config.yaml
dataset: "short read English sentences (LibriTTS-R)"
hop_length: 320
win_length: 400
norm: "batchnorm"
learning_rate: 0.003
beta1: 0.9
beta2: 0.99
epochs: 120.9
lr_schedule: "wsd_sqrt"
Rows from block 2 of a small multi-label audio tagger, named by matrix and row number. Each number is 128 + 32 x the weight over its row's rms, rounded and kept within 0 to 255. All counts start at 0. Numbers have three digits each.
After each channel's rows are labels from the 100 clips, of 14848, where the channel reaches its highest value: "responds to" is what is common among them; "band" is the frequency band that holds the peak. Only what is clearly more common there than usual is listed. The data: short read English sentences (LibriTTS-R). In brackets: how many of the 100, against the usual share in percent.
# conv: 3x3 conv (model.blocks.2.conv.weight, 80x80x3x3, each kernel summed), inputs 0-79

conv.45:187117121108078080119109106151137057118123174170197128175145111102095085101128055145090123124140135137138115151111181141116103108144114052167144112077142156103091111122089132157140057076094131170098175169145134103125144131159132077134151108
responds to: voice: male (74 vs 45.9)
band: 500 to 1000 Hz (79 vs 15.6)

conv.25:186163141138118146153115136117108035095125151123161121110143103099043146157068148097138113152123135123106141095164175117119128131089183161136121155159060138171107136200202125115094083131156110109107061113111122124147129114110132168095127181
responds to: voice: female (84 vs 54.1)
band: 0 to 250 Hz (89 vs 9.4)

conv.69:216139093105108156104102145179156084201113179137159101153178169083169171093166125093147157132094118087088139116119111097125155184084137111159090165169115135127143171203124168176098101161153134150110131118141137134156164107092117125115150112
responds to: voice: female (93 vs 54.1)
band: 250 to 500 Hz (78 vs 9.4)

conv.56:151104117068107088119116194160141111086078119118153131114118168123168113116151101172146146133068135100102255103115155127121112066105134112132039138103136162123123143158156165120126118106124122139106192134149093111095106079134081123139115138
responds to: the word "it" (36 vs 12.5); the word "is" (27 vs 8.1)
band: 250 to 500 Hz (64 vs 9.4); 500 to 1000 Hz (36 vs 15.6)

conv.1:098084093110150101120109134119164059113113152170184119141118052123071124134100102105108127077168099097174124119188103143112120088114100098139052104106118134166126144154061116075125113145094163153087133106137092172103118193085098104099106136
responds to: the word "and" (26 vs 10.3)
band: 500 to 1000 Hz (55 vs 15.6)

conv.3:128086143079122072101125228155127123115115163050155114083157154095121091093160141157122128121118110117116211154134160121119110073099151084143110145094095143038110136134130132145051104098132086143111151158126093154112131121162113155157110117
responds to: the word "a" (29 vs 12.3); the word "of" (25 vs 9.9)
band: 500 to 1000 Hz (91 vs 15.6)

conv.10:164113111140114134160091088160125131118065078176134179086131063096125138152095167096159113063153061146178120142133069129102118120155080104083110122152083094118101173136098150070095127129112060100139091145084119130129132151148101085091104104
responds to: voice: female (97 vs 54.1)
band: 0 to 250 Hz (100 vs 9.4)

conv.20:114117139123113213078089142101135092143124095181114184102125129161137119139157118101092155122043107119097133121126123086127169150178134155108057120178123069140169169128147118152152135110100135041093092148133074121160102122108086111097168143
responds to: voice: female (86 vs 54.1)
band: 0 to 250 Hz (100 vs 9.4)

conv.64:157083104143090141137152124151111104097106098117060112134127124162135114074059144123161123095181128125093091069146052120090155129147085074126160125124119131102104080107131089124137150176130130165114089090125102165158166141146117092041159062
responds to: voice: female (92 vs 54.1)
band: 0 to 250 Hz (100 vs 9.4)

conv.15:150162135126128164125114097163131109140144122167075160136161142116106118129142118112087109175040151099081141100134130151075126181151113139108069122136126112163142105113091114087129137194107122090131044115159098051204181138116112097135127074
responds to: voice: female (88 vs 54.1)
band: 0 to 250 Hz (100 vs 9.4)

conv.14:106081138134094105114088110122114091121167156070220137156081131080164108115090151139164097132185042167106108120147129081085163095153126117163113095089136087103119127120147162155109126124123109213167155156123149167134076144140157100121122101
responds to: voice: male (85 vs 45.9)
band: 500 to 1000 Hz (51 vs 15.6); 250 to 500 Hz (35 vs 9.4)