{
  "arch": "vgg",
  "model": "multi-label audio tagger",
  "dataset": "short read English sentences (LibriTTS-R)",
  "train_examples": 26041,
  "time_shift_ms": 50,
  "n_mels": 64,
  "hop_length": 320,
  "input": "log_mel",
  "spec_augment": true,
  "win_length": 400,
  "norm": "batchnorm",
  "activation": "prelu",
  "depths": [3, 3, 3],
  "kernel_size": 3,
  "stem": "deep",
  "widths": [80, 112, 176],
  "downsampling": "max",
  "num_labels": 200,
  "init": "trunc_normal_002",
  "optimizer": "adamw",
  "lr": 0.003,
  "beta1": 0.9,
  "beta2": 0.99,
  "eps": 1e-06,
  "grad_clip": 5.0,
  "steps": 12300,
  "batch_size": 256,
  "epochs": 120.9,
  "lr_schedule": "wsd_sqrt",
  "decay_fraction": 0.4,
  "final_lr_fraction": 0,
  "warmup_steps": 360,
  "weight_decay": 0.06
}
Rows from block 2, named by matrix and row number. Each number is 128 + 32 x the weight over its row's rms, rounded and kept within 0 to 255. All counts start at 0. After the name is the row's rms in percent of the matrix's.
# conv: 3x3 conv (model.blocks.2.conv.weight, 80x80x3x3), inputs 8-15, a 3x3 kernel for each
conv.0 100 [138  93 139 136  80 113 145 143 134 126 130 106 128 136 132 129 157 135  54  95 126 115 102 138 153 130 141 173 159 141 118 131 137 111  56 111 109 169 150  89 150 137 125 189 153  62  98 135  82  86  99 121  93 132 111 146 155 113 137 142 127 165 152 101  88  81 101 103  91 111 117 126]
conv.1 103 [112 126 137 138 136 117 149 151 109 134 109 186  95  99 151  85 146 114 155  98 141 176 120 147 204 129 125 124  82 116  69  53 121  45 121 146 142 151  85 134 145 131 153 124  30 120 125 107 138 150  75 172 172  35 120 143 133 133 156 132 140 166 123 177 140 107 168 179 182 146  95 126]
conv.2 100 [165 185  95 179 191 163 153 216 167 134 160 110 157 147 143  84 157 151 175 135 101 151 129 152 101  85 109 145 109 140 128 150 171 120 140 176 186 130 167 131 106 158 104  81 162  99 165  81  68 133  51  46 145  40 121 130 116 102  99  93  83  77  85 139  69 176 140  78 122 142  97  96]
conv.3 099 [214 254 184 190 217 191 159 190 156 128 163 136 141 165 140 139 153 151 128 121 121 113 145 147 114 111 149 154 135 139 120  95 140 120 108 114 120 121 117 140 126 105 131  98 117 115 117 102 130 139 143  89 117 124 162 143 162 153 141 168 141 135 160 105  72  58 107  46  76 111  36  66]
conv.4 101 [126 165 173 102 151 145  98 137 144 113 105  98 120 100 126 103  63  93 143 116 110  88  87  90  85  29 105  65  91  69  93 134 131  93 135 161 109 136  76 141  91  91 129 124  89 153 146 118 170 125 108 174 127  94 166 166 155 161 144 115 147 113  85 185 193 156 141 149 143  93 112 142]
conv.5 102 [161 175 121 117 136 143 114 134 151 114  86 143 106  91 172 119  94 141 151  97 138 144  94 104 143 118 114 152 161 140 153 120 114 135  94  82  90  71 122 127  54  92 162 118  85 152 115  86 139 116  93 136 143 106 149  74 125 143  94 119 158 138 121 127  94  75 127 103  89 119 100 125]
conv.6 100 [ 45 123 114 127 129 133 181 111 161  57 126 188  95 152 129 116 169  65 140 114  79 143 129 103 129 178  98 112 160 133 136 181 127 181 147  91 157 117 122 132 121 111  85 158 124 104 132 141 123  95 136 112  66 179 135 111 126 119  99 134 100  87 156 123 167 120 106 170 117  78 187 152]
conv.7 102 [109 180 105  82 145 109  66 123 127 129 134 116 181 162 117 152 166 120 176 129 124 183 124 103 188 148  90 132 134 138 145 113 120  91  95 118 181 125 147 162 127  66 204 195  55 132 147 121 110 143 135 103 162 169 182 158 109 140 167 118 137 189 146 193 181 126 155 150 114 119 127  90]
conv.8 102 [162  79 102 167  87 113 203 110 115 128 148 138 149 150  95 107  83 104 161 173 158 163 150 125 186 126  96 183 164 138 152 140 127 130 133  96  60  66  98 111 144 121 132 142 156 101  83 112  86 118 143  64 151 163 112  86 126  67 109 147  42 146 161 114 111  82 155 137  81 181 180  87]
conv.9 100 [130 137 180  98 108 136  93 129 140  88 130 165 113 145 164  88  73  95 104 166 200 106 143 160 125 123 161 150  99  99 187 158 110 166 157 123 197  82  70 166 112 127 118 104 131 126 148 122 141 120  96 177 122  65 123 142 127 133 119  92 132  98  69 195 123 166 195 124 145 191 133  92]
conv.10 103 [ 55  77  74 118 136  95 162 154  93 146 171 155 124 177 134  77 178 142 128 136 119 127 126 114 149 118 120 108 120  92 138 178 147 149 140  93 187 131 122 139 103 121  41 105 156 102  82 126  97  81 131  64  58 115  91  81 142  81  66 127  79 106 145 146 178 161 141 152 180 122 138 160]
conv.11 098 [130 110 105 107 106 132  73 100 131 142 135 139 103 120 112  83 158 173 137  96  80 135 132  92  95 128  97 100 111  93 118  93 128 172 120 123 135  75 134 117 120 158  97 151 187  14 175 136  56 133 121  70 100 126 130 198 156 122 150 135 104 124 142 131  65 154  99 107 145  71 118 163]
conv.12 099 [103 128 138 111 135 168 140 135 155 130 136 171 141 126 170 115 149 180  94 136 129 104 128 150 108 131 168 212  96  94 146 111 130 173 150 157 132 122 136 148 115 151  91  82 141 163 128  82 167 150  78 157 150  89 113  73  84 111 102  88 110 117 115 156 177 133 116 133 128 142 106 151]
conv.13 100 [ 81  89 119  92 134 120 116 168  94 103  73 141 157 108 146 113  39 145 133 112 122 155 142 112 181 176 159  83 113 170 113 159 185 163 145 124 170 133  88 142 105 123  91  83 150 142 132 107 138 134 100 120 119  81 148 145  83 133 122  71 116 114  96 139 130 162 107 114 163 118  90 167]
conv.14 095 [120 134 120 104 125 111 102 139 107  80 131 140  87 123 154  99 161 145 158  91 109 148 112 132  96 101 130  89  75  74 140 121 100 126 125 110 134 122 127 143  84 127 117 133 128 190 181 162 162 143 158 139 118 103 189 202 177 149 137 135 103  96 109 125  41  77 111  62 138  73  52 172]
conv.15 099 [131  86 138 106  51 107 145 111 109 140 128 144 187 173 145 111 138 173 131  70 123 150 141 137 161 120 133 134 141 159  98 102 134  87  83 112  79 126 156 120 141 168 152 125 148 126  99  74 143 148 114 158 223 152 110  58  67 154 135 115 169 167 141 159 139 129 158 154 130 181 163 148]
conv.16 103 [ 94  54 157 155 106 154 179 178 167 142 144 121 107 141 146 114 157  98 107 124  85 128 116 142 144 107 181 181 121 106 136  71  63  74  93 116 152 149 102  97 171 115 170 157  28 149 125 109 124 118 115 112 161 130 122 127 121 121 136 117 115 152 123 145 139  99 139 177 173 161 146 132]
conv.17 099 [119 131  95 111 111  77 154 119  94  36  53 143  98 127 157 134 115 153  51 118 131  91 162 163 124 183 180 129 135 152 139 144 179 195 161 118 152 102  92 143 112 134  70  84 139 110 101 154 114 132 172 111 104 165  70  94 101 105 113 110 109 103 105 141 115 156  95  87 178 106 125 209]
conv.18 099 [151 106 139 146  93  75 139 130 116 149  59  95 156 116  76 181 176 126 168  94 112 170  87  93 182  87  41 129 129 128 101 119 139  71  95  93 132 137 109 124 110  79 151  82  60 122 127 102 138 136 117 147 156  73  92  95 109 111 110  97 130 120  92 155 124 104 111 115  49 116 157  88]
conv.19 101 [154 175 120 123 149 109 108 185 166 128 140  80 143 164 110 152 113  96 139 115 121 154 127 101 140 156 143 138 135 122 130 134 158 133 118 134  88  42 134 152 118 118 216  92  64 131  87  90 139 117 110 148 137  77  90 100  85 101 118  87 111 135  83 163  90 138 193 103 113 182  97  51]
conv.20 093 [119 140 113 135 148 129 150 143 135  70  91 109 112 125 181  96  93 158  98 125 138 127 146 158 142 129 118 150 113 116 111  91 150 112  39 115 144 147 143 109 139 122 123 164 127 112 104  88 116 141 133 108 163 171 103  80  79 123 112 109 125 144 135 172 205 187  89 128 118 154 188 143]
conv.21 103 [ 92 141 138 111 144 125 114 155 144  41 162 229  64 151 181  89 140 152 156 119 151 176 135 124 168 108 117 159 107 141 116 114 161  94  82 211  85 105 174 103 128 149 167 198 149 150 101 150 149 117 119 124 153 141 111  76 128 102 106 136 104 128 166 137  99 115 157 113  82 191 136  98]
conv.22 098 [ 63 126  99  86 120 160  99 104 163 130 122 119 114 124 143  90 129 148 108 106 139 104 117 167  95 140 170 108 140 121 145 197 173 140 165 153  82 170 127  56 143 134  90 147 117  84  65 117 106  80 135 108  55  99 146  82 133 147  91 143 134  96 158 164 166 125 133 117 128 147  87 164]
conv.23 100 [ 93  70  88 131 133 132 139  88 104 201 138 157 192 127 127 110  86  95 150 157 109 146 152 129 138 141 115  76 109  64 148 134 129 162 138 115  91 101  96 116 147 140 149 188 138 158 152 150 165 145 160 142 136 149 174 177 189 170 158 196 127 149 192 130 109 102 179 136  96 146 112 101]
conv.24 101 [ 96 162 101 120 139 112 164 185 178 144 136 140 121 120 118 160 109  81 107 141 151 109 106 120 128 116 140 120  35  62  97  77  99  90 134  93 152 118  74 153 137 119 184 157 121 128 125 110 115 112 123 144 169 153 136 158 141 125 145 139 155 165 157 107 136 128 150 164 111 155 135  84]
conv.25 099 [156 137 135 135 109 101 152 136 136  89 113  77 153 149  99 146 135 129 125 108  97 117 127 114 141 128  80  61  49 116  53  53 114  24  48 103 117  86  98 105  88  96 148 126 102 131 104 118 114  92 112 160 159 145 124 117 114 147 143 145 159 157 177 162 101  92 140 121  88 146 154 123]
conv.26 098 [131 184 185 156 153 161 170 148 152 120 107 119 148 127 112  89 125 109 127  88 140 106  96 118 116 158 180 122  81 124 108 120 145 124 155 147 135 117 137 145  67 145 115   3 156 170 135  45 167 148  66 165 118  61 140 133 107 120 121 137  97  89 140 131  92 138 136 111 175 134  81 173]
conv.27 101 [ 64 120 141 101 155 113 128 129 100 106 195 181  65 137 157 115 168 158  99 117 147 104 107 138 145 136 115 144 112 162 133 104 123 164 118 133  69  84 114  61 103 146  56 136 192 182 116  87 181 119  86 219 110  97 151 103 149 162  83 141 182  85 161  86 106 168 146 123 132 124  91 130]
conv.28 099 [110 131 144 159 122 156 171 101 129 103 105 144 136 124 137 123 130 119 135 102 136 131 145 145  92 152 124  96  71  83 120  99  84 152 136 108 200  72 150 147  72 135 106  47  96 108 112 141 125  90 133 133  71 158 155 136 117 164 136 117 160 107 106 107  83 156 119 133 142  93 136 137]
conv.29 101 [110 145 158  97 137 159  71 125 176 107 139 154 148 132  96 123 109  56 121 124  97 162 150 120 173 143  89  70  58 156  73  67 136  50  41  79 135 150 161 154 152 160 177 160 152 132  91 141 138 112 134 166 175 150 123 115 126 136 136 152 168 174 172 179 163 143 150 166 163 127 107  69]
conv.30 101 [205 143 137 181 149 123 151 154 140 102 145  97 127 139 132 127  94 130 135 126 130 128  96 122 148  65 109 151 117 111  93  94 112  92  98 122 123 151 143 112 127 111 112 135 100 106  93 121 107  85 129 111  98  97 111 131 116 109 135 120 110 144 134  92 161 160  86 109 126 108  91 130]
conv.31 101 [131 121 184 114 132 127 115 113 117 127 181 206  84 122 134  87  83  94 139 126 142  66  50  79  88  37   7 194 155  79 151 117  73 136 120 132 134 105  96 170 132 119 129 101 106 125  94 132 139 109 103 138 129 112 129 153 149 129 131 127 147 156 132  74  74 105 110  90  99 115  71 119]
conv.32 101 [146 127 146 122 130 141 108 128 142 134 107 120  89  90 116 148 113 130 122 133  75 129 141 105  98 186 155 132  34 116 116  61  99 133 105  99 120 139 126 139 129 130  70 117 188 130  63 143 162 103 121 182  93 124 124 124 138 148 111 123 162  89 136  75 109 177 153 137 174 119 113 189]
conv.33 101 [142 158 130 150 127 127 161 167 147  93 131 132 126 186 121 140 160  69 109  96 113 100 103  90 114 143  63 133  92 121 117 144 139 120 169 160 119 121 113 115 119 100 110 100 121 138  98 164 123  91 162 124  81 134 104  49  82 112  44  60 135  23  33 118 126  55 161 166 135 181 133 152]
conv.34 100 [170 143 140 163 132 119 117 110 106  64 198 166  90 159 129  90 129 129 125 156 177 121 121 164 128  59 148  98 128 110 112 141 143  82 117 135  45 146 129  58 114 122 121  93  98  82  38 148  87  77 119 122 111  88 121  86 147 121  97 140 107  96 138 106  94 193 126  86 125 128  58 122]
conv.35 098 [153 156 122 134 162 153 104 155 152 141 116  45 136 103  80 161 123 119  98 141 109 153 182 122 186 200 116 134  91 167 149  60 157 161  31 112 132  89 141 140 114 130 126 124 140 142 129  75 129 141 131 101 139 166 127  90  78 144 114 118 133 123 148 124 116 125  93 132 125 122 193 168]
conv.36 098 [136 127 141 138 122 141 142  95 129  91  87  41  98 129 102 122 145 157 109 118 123 116 124 122  68 145 150 184 131 137 161 132 168 141 136 119 182 133 103  77  92 124  68  92 138 152 135 109 156 101 120 134  73 114 163 172  97 142 133  99 113 100 111  98 131 152  91 154 166  83 111 137]
conv.37 099 [132 184 109 135 146 146 148 171 166 167 156  80 162 144  83 123 120 129  91 128 108 111 122 102  99 147 103 138 129 177 151 131 118 166 133  71 119 111  88 161 116 128 131 137 155 144 125  81 143 111 122 125  47 142 148 138  73 124 115 101 105  83 134  98 113  98 128 149 151  93 135 153]
conv.38 100 [146 133 128 134 143 136 182 139 151 141 163 123 179 165 122 112 137  45  94 129 139 125 165 167  85 149 141 137 125  81 127 131  72 149 111  84 133 170 137 136 160 116 157 145 105 140 130 127 133 140 158 138 165 198  92 156 140 116 178 160 144 218 182 106 116 147 108 106 119 101 110  82]
conv.39 097 [146 173 173 171 156 145 159 111  99 192 176 144 109  85 115  52 107 113 122 136 104 161 165 123  52  67  57  93  94 136 141 112 178 191 167 154 168 160 111 154 101  64  87 148  88 134 153 162 143 140 135 139 115 104 128 152 161 136 140 128 103  86  90 138 141 135  92 111  92  37  70  96]
conv.40 101 [236 116 143 180 158 115 176 195 117 181 146  91 150 138 132 112 125 109 119 115 127 113  89  88 119  85  87 140 139  52 101 128  92  89  98 135  68 123 127  96 137 129  75 139 117 161  13 155 154  47 139 134  66 149 134 119 136 126 126 127  94 131 137 105 172 150 108 153 114 143 159 130]
conv.41 101 [ 78 157  68 137 136 108 179 149  96 112  44  93 141 104 120 146  82 127 153  59 177 146  88 133 143  88 160  62 100 152 112 125 153 122 147 123 161  72 150 177 109 178 176  66 149 163 118  43 142 130  57 183 143  77 151 130 108 156 133 114 176 129 102 152  85 152 160 115 197 103  89 139]
conv.42 102 [130 139  86 145 187 116 135 211 143 192 207 143 140 130 113 116 132  88 174 150 108 163 149 121 164 155 114 164 110 115 178 129 103 118 110  82 160 121 105 148 140 124 144 170 101 124 162 128  88 133 125  71 133 118 123 119 136  83  97 117  89 111 127 120 134 155 118 130 149 145 171 173]
conv.43 101 [193 164 174 180 174 156 153 182 174 169 126  76 143 116 103 132 133 133  97 155 141  84 119 114  81  88  87 170 121 125 116 126 140  86 106 105  77  80 126  86 126  97  76 133  89 109  83  97 147 106  91 164 106  99 139  89  36 151  84  33 177 103  54  17 161 131  88 156 163  92 125 135]
conv.44 101 [159 125 132 136 132 132 101 138 116 164 138 102 139 150 153 121  83  92 181 118 103 166 164 180 108 192 184  67 103 128 138 112 103 168 154 119 212 125 116 142 155 153  72 183 191 142 139 124 144 130 155  90 106 163 128 161 133  95 151 140  85 139 150 182 206 185  95 148 151  61  97 149]
conv.45 103 [ 99 114 160  79 114 144  61 104 145 136 139 159 139 135 154 121 145 158 147 124 158 159 127 136 140 101 115   9   4  29  88 124 111 114 134 123 117 105 106 119 130 100 151 156 111 167 117  87 158 123  83 144 133 108 205 167 139 181 150 133 178 143 124 205 192 208 156 135 152 138 113 101]
conv.46 102 [153 100 143 120 103 105  86  84 109 135  89 143 120 119 153 154 175 140 163 119 106 118 123 109 118 105 131 129  88  58 120 131 122  91 131 138 147 150  80 122 125  78 155 100  51  73 116 145  96 117 101 127 149  82 109 158 161 141 133 118 166 129  91  89  75  81 114 129 160 126 163 114]
conv.47 099 [155 120  82 143 107 124 130 124 156 136  99 199 123  78 175  70  65 146 118 138 116  86  95 115 129  99 125  86 138 151 133 168 137 107 127  82 151 111 121  87  95 123  99 136 122 181  94  28 147 111  58 113 124  63 162 100 121 122 106 135  79  96 127 116 160 124 117 128 104 101 131 118]
conv.48 098 [162 144 173 133 105 143 128 123 160  97 104 142 134 119 148 177 137 161 137 104 109 129 121 130 167 131 116 104  77 105  99  82  62 138  70  86 131  56 107 135 106  91 164 150 114 147 122 104 104 142 151  44 144 184 159 121 122 116 142 132  99 174 158 184 165 149 145 135 112 138 188 120]
conv.49 097 [ 92  55  95 110 107 116 135 128 129 133 160 130 140 100 123  86  80 151  71  39 101 112 118 140 123 145 167 105 154 168 107 118 155 164  92 139 119  86  81 158 139 141  77 123 180 113 122 114 143 156 152 135 114 116 140 128 121 135 123 119 141 100 121 108 125 135  92 139 155 131 120 143]
conv.50 099 [180 159 160 143 163 145 127 168 181 102 122 116 141 120 118 173 129 101 134 126 128 116 127 116 156 154 109 131 135  98 120 112 106 162 120 107 120 105 124  92 119 130  87 111 169 129  79  73 133  95  89 140  81 114 114 119 138 119 138 140 111 136 149 143 127 139 116 113 123 122 100 180]
conv.51 105 [161  82 119 152  95 111 134 110 119 123  91  84 170 112  87 151 110  54  57 112 117 109 121 104 147 158 121 135 105  92 115 109 162  93  52 161  50 119 126  62 108 123 109 148 119 125 185 165 109 169 156 124 169 161 138 133 124 138 147 129 136 151 144  99 139 187 127 158 153 142 181 129]
conv.52 099 [156 134 120 157 116 102 138 111 116  83  46  89 137  98 116 214 190 163  99  88 119 114  79  96 126 115 126  69  87 122 100 138 151  58  95  97 121 123  99 162 148 118 161 115 100 146  93  92 138 104 105 146 135 125 174 139 112 174 160 130 156 167 155  89  96  89 144 156 153 193 162 184]
conv.53 095 [148 131 136 118 136 134 104 137 157 168 126 137 156  98 120 104 109 147 173 171 119 149 168 163  93 120 150  75 109 121 114 115 117 157 120 147 170 171 119 105  96 152  89  91 160 104 104 160 132  89 114 152  95  71  79 142 150  89  73 116 101  30  95 140 139  92 109 126 126 118 131 139]
conv.54 103 [139 129 130 146 123 120 128 135 113 133  75 166 117  83 113 136 131 155 137 105 172 157 104 115 172 167 139 123 130 157  98 103 110 132  97 122 141 165  98 164 143 111 151 178 143 122 170 144 113 106 115 103 108 144 108 150 107  83 133 122  40 100 138  84 130 127 101 150 141 159 136 175]
conv.55 100 [ 78 156 120 149 114 129 150 114 159 130 119 140 135 110 118 109 120 155 102 156 172  78 117 151 104 108 113 155 114 137 161 113 124 155 118 154  96 139 107  98 112 124  90 137 156  57 155 165  82 156 159  63 150 172  77 153 134  88 135 128  87 125 127  49 138 142  76 112 102  54 114 120]
conv.56 099 [255 119 136 217 165 116 224 173 100 171 178 112 170 172 112 149 134 133 185 147 134 147 139 112 120 129 111 109 102 125  88 118 128 110 139 137 109 120  93  97 108  92 120  81 100 155  13 125 139  28 107 157  42 107 116 135 111 118 137 122 111 132 120  83 152 162 118 140 129  96 112 106]
conv.57 096 [164 191 164 143 166 136 120 147 112 101  71 101 137 140 171 163 169 141 146 131 118 120  99 111  64  66 105 104 117 121 103  92 121 118  95 123 121  97 106  93 115 140  92 153 185 107 151 138  85 128 106  40  89  86 132 151 154  70  89 132   5  39 124 133  91 104 131  68 131 103  88 139]
conv.58 101 [159 166 104 127 130 163 134 108 144 136  99 109 156 149 171 136  64 139 150  47  79 167  98 127 133 107 155 147 160 158 145 113 122 146  96 108 158 148 163 144 148 169 150 135 146 129 155  87 144 166 137 170 190 181 141 124  71 153 141  97 157 154 116 126 100  54 126  95  77 149 117 106]
conv.59 100 [ 81 164 127  95 162 136  92 180 121 164 111 126 161 106  88 126 105  87 171 130 133 167 135 144 163 136 152 135  52 152 145  95 187 107 108 137 157 150  99 156  96 137 191 100 107 148 121  70 122 121  82 117 163  94 120 118  97 127 120 100 126 119  85 152 114 117 161  90 196 148 129 146]
conv.60 103 [116 107 121 130 109 136 147 162 166 136 128 131 119 137 127 166 150 139 133 138 150 158 196 161 211 226 171 100 141 160  48  76 141  81  55 111 116 121 103 126 143 101 123 137 106 147 112  59 119 125  76 111 162 122 126 117 110 109 127  97 107 134  97 113 161 188 129 147 126 153 132  99]
conv.61 100 [197 188 135 194 191 107 221 180 109 126 158 162 116 105 109 116  75  79 134 115 123 142 122 104 150  78  99 108  96  79 128 143 131  87 107 108 164 138 143 133 142 124 144 112  66 172 100  92 161 103  81 202 105  75 148 141 133 139 156 122 158 182 121 150  83 160 107 110 134 118  70 102]
conv.62 100 [179 159 123 183 198 144 122 175 145 173 124  81 180 132 106 156  70  95 149 128 129 181 171 144 237 200 130 106 102 128 114 114 144 161 109 162 142 113 129 148 136 156 139 180 150 111 121  96 147 156 121 109 148 167  41 138 113  62 157 133  65 183 162 140 155 158 132 154 121 126 177 108]
conv.63 102 [139 132 100 171 118  98 159  57 111  66 112 183  69 129 167  75 150 148  74 126 168  85 112 150  87 159 156  97 123 150  85 111 129 131 148 123 119 145 187  59 170 156  50 136 186 176  93 114 149  78 144 154  81 143 161  94 125 133 102 155 120  91 181  75 128 161 123 177 145  91  73 125]
conv.64 101 [130 119 113 128 122 129 130 127 134 172 186 156 144 120 120 141 113 110  79 162 132 101 149 139 125 118  65 147 136 105 153 135 107 101  85  65 144  80  54 126 119 113 114 126 126 103  93 120 126 112 119 122 127 125 111 163 157  83 116 103  88 104  84  91  55  56 157 160 130 156 170 125]
conv.65 098 [146 149 160 121 100 126 147  76 120  41 109 161 124 115 119  87  93 100 126 124 159 115 102 105 156  71 113 109  75 126 113 103 111 142 112 133 128 148 103 115 129 110  89 120 152 137  82 106 154  92  87 173 117  95 134 126 131 128  92 108 130  81  77 172  93 152 142 126 147 151 161 163]
conv.66 098 [100  89  96 138 123  97 145 143 140 119 131  87 151 151 125 137 139 103 118  97 108 114  99 101  89 136 146 106  71 104 107  96 102 132 144 144 177 125 136 154 100 142 176  87 113 114 143 127  87 110 108 113 121 132 148 143 119 148 139 136 126 124 109  49  41  85  65  93 131  63 116 174]
conv.67 099 [131 103 145 156 119 118 114  71 123 148 107 152 146 129 124 115 175  93  94  95  97 129  99 120 118 104  82 148 164 126  62 125 100  44 119 128 125 164 186 148 139 114 173 143 118 108  94  92 139 140 124 143 167 121  78 107 137 100 150 148 134 196 151 161 140 123 146 115 106 181 121 125]
conv.68 102 [139 163 127 120 125 162 124 101 175 125 190 181 109 145 129 129 147 132 133 110 133  97 111 146 122 158 117 142 126 114 140  99 122 141 119 139  96 127 135  96 142 110  69 181 131 166  67 127 137  81 155  96  43 161 151  82 120 131  88 139 111  69 153  79  95 139 106 145 136 121 163 164]
conv.69 099 [157 168 140 115 145 135 140 122 130  84 147 175 152 190 203 135 179 177 127 153 148 107 145 129 168 180 153  98  64  58 122 102 120 125  81 135 131 155 167 138 179 145 205 255 187 128 135 108 100 117 108  84 131 154 136 145 137 151 163 152 153 182 226 148 136 143 161 146 133 108 115 111]
conv.70 102 [172 150 152 153 158 147 128 123 118  83 225  92 119 155 117 121 137 119 143 173 154 163 190 187 160 210 222 131 129  79 121 119 114 163 149 115 106 135 139 127 163 143  99 154 133  91 110  98  98 152 128  83 145 132  72  96 128  69 108 129  58 120 144 145 118 113 105 125  94  99 135 130]
conv.71 101 [148 209 169 178 171 147 172 151 147 124 211  85  84 159  97 109 128  67 102 149 111 134 124 120 130 108 106 123  82  68 129 127 110 108 115 107 163 155 125 160 126  93 159 152  79 106 128 126 113 132 142 104 132 142 154 143 117 148 139 105 134 143 108 134 127 106 140 115  79 107 122  79]
conv.72 101 [131 102 119 135 125 134 137 149 115 163 117  85 125 114 103 130 172 118  51 124 156  87 133 178  99 103 175 157 101 104 152 128 127 144 179 127  91 182 164 145 103 160 109  40 109 154 119 172 142 154 140 153 140  88 126  93 162 141 115 137 139 115 121 106  96 153 161 106 137 109  62 145]
conv.73 098 [153 140 113 135 131 125 105  91 164 134  90  58 105 100  79  83 122 117 117 130 105  94 127  85 126 147  87 176 145  91 198 171  86 175 126  51  90 117  87 171 178 117 133 171 133  94 111  99 125 129 129 123 104 121 124 118 120 122 100 144 107  93 154 113 184 129 122 173 112 139 151 135]
conv.74 103 [155  80 123 144 110 116 165 134 158  88  46 119 121 103 154 103  79 170 122 114 127 130 154 130 125 154 157 110 168 122 122 157 143 122 161 138 113 140 118 119 132 144  95 147 169 131  86  82 155 126  98 165 100 109 134  86  42 149  77  63 147  71  70 108 120 160 116  99 158 113  90 117]
conv.75 102 [ 76 151 137 121 178 156 170 207 124 144 146  79 144 133 105 154 173 140  93  57 133 133 122 123 180 165 135 153 167 102 152 178 170 169 167 196 139 119 157 160 112 110 176  89 153 127 127 130 141 130 112 145 104 120 114 123 121 136 138 131 136 116 134 141 129 142 138 141 135 113  97 106]
conv.76 103 [160 170 158 104 127 122  95 129 128 135 135 110 122 138 112 110 121  96 149 122 152 155 138 118 108 124 111 164 135 142 101 125  99 111 130  56 115  81  72 151 155 133 172 136 103  44  63  80  73  96 129 115 132 129  68  48  62  91  64  68 112  85  77 146 173 133 131 144 121  96 116 131]
conv.77 096 [148 161 147 133 108 143 121  50  95 116  71 150 124 105 139  85  73 116 101 159 173 111 112 143 102  77 138  94  82  72 112 143 109 117 147 167 118 118 128  85 111 119 105 113 131 135  95 108 109 136 135 102 139 107 155  92 120 134  79  85 119  60  55 118 167 173 145 153 145 114 130  74]
conv.78 101 [128 144 137 143 119 129 142 137 156 144 125 113 138 135 123 102  45 155 127 114 131 128  89 121 157 112 115 131 161 121  91 142 144  66 123 113  84 133 129 106 105 127 129  92 107 109  45 117 157  95  91 202 119  88  85 114 143 126 120 124 169 118 102 155 128 113 177  87 136 171  75 106]
conv.79 098 [135 135 163  98 133 143 126 116 114 135 123 106 155 120 123 153  87 146 166 120 142 105  82 141 108  76 127 139 162  76 126 142  87 116 173 125  94 161 143 148 146 147 133  90  95 161 157 125 166 132  81 158 168 122 113  85  39 109  70  36 128 100  66 138 177 134 133 123 145 170 105 134]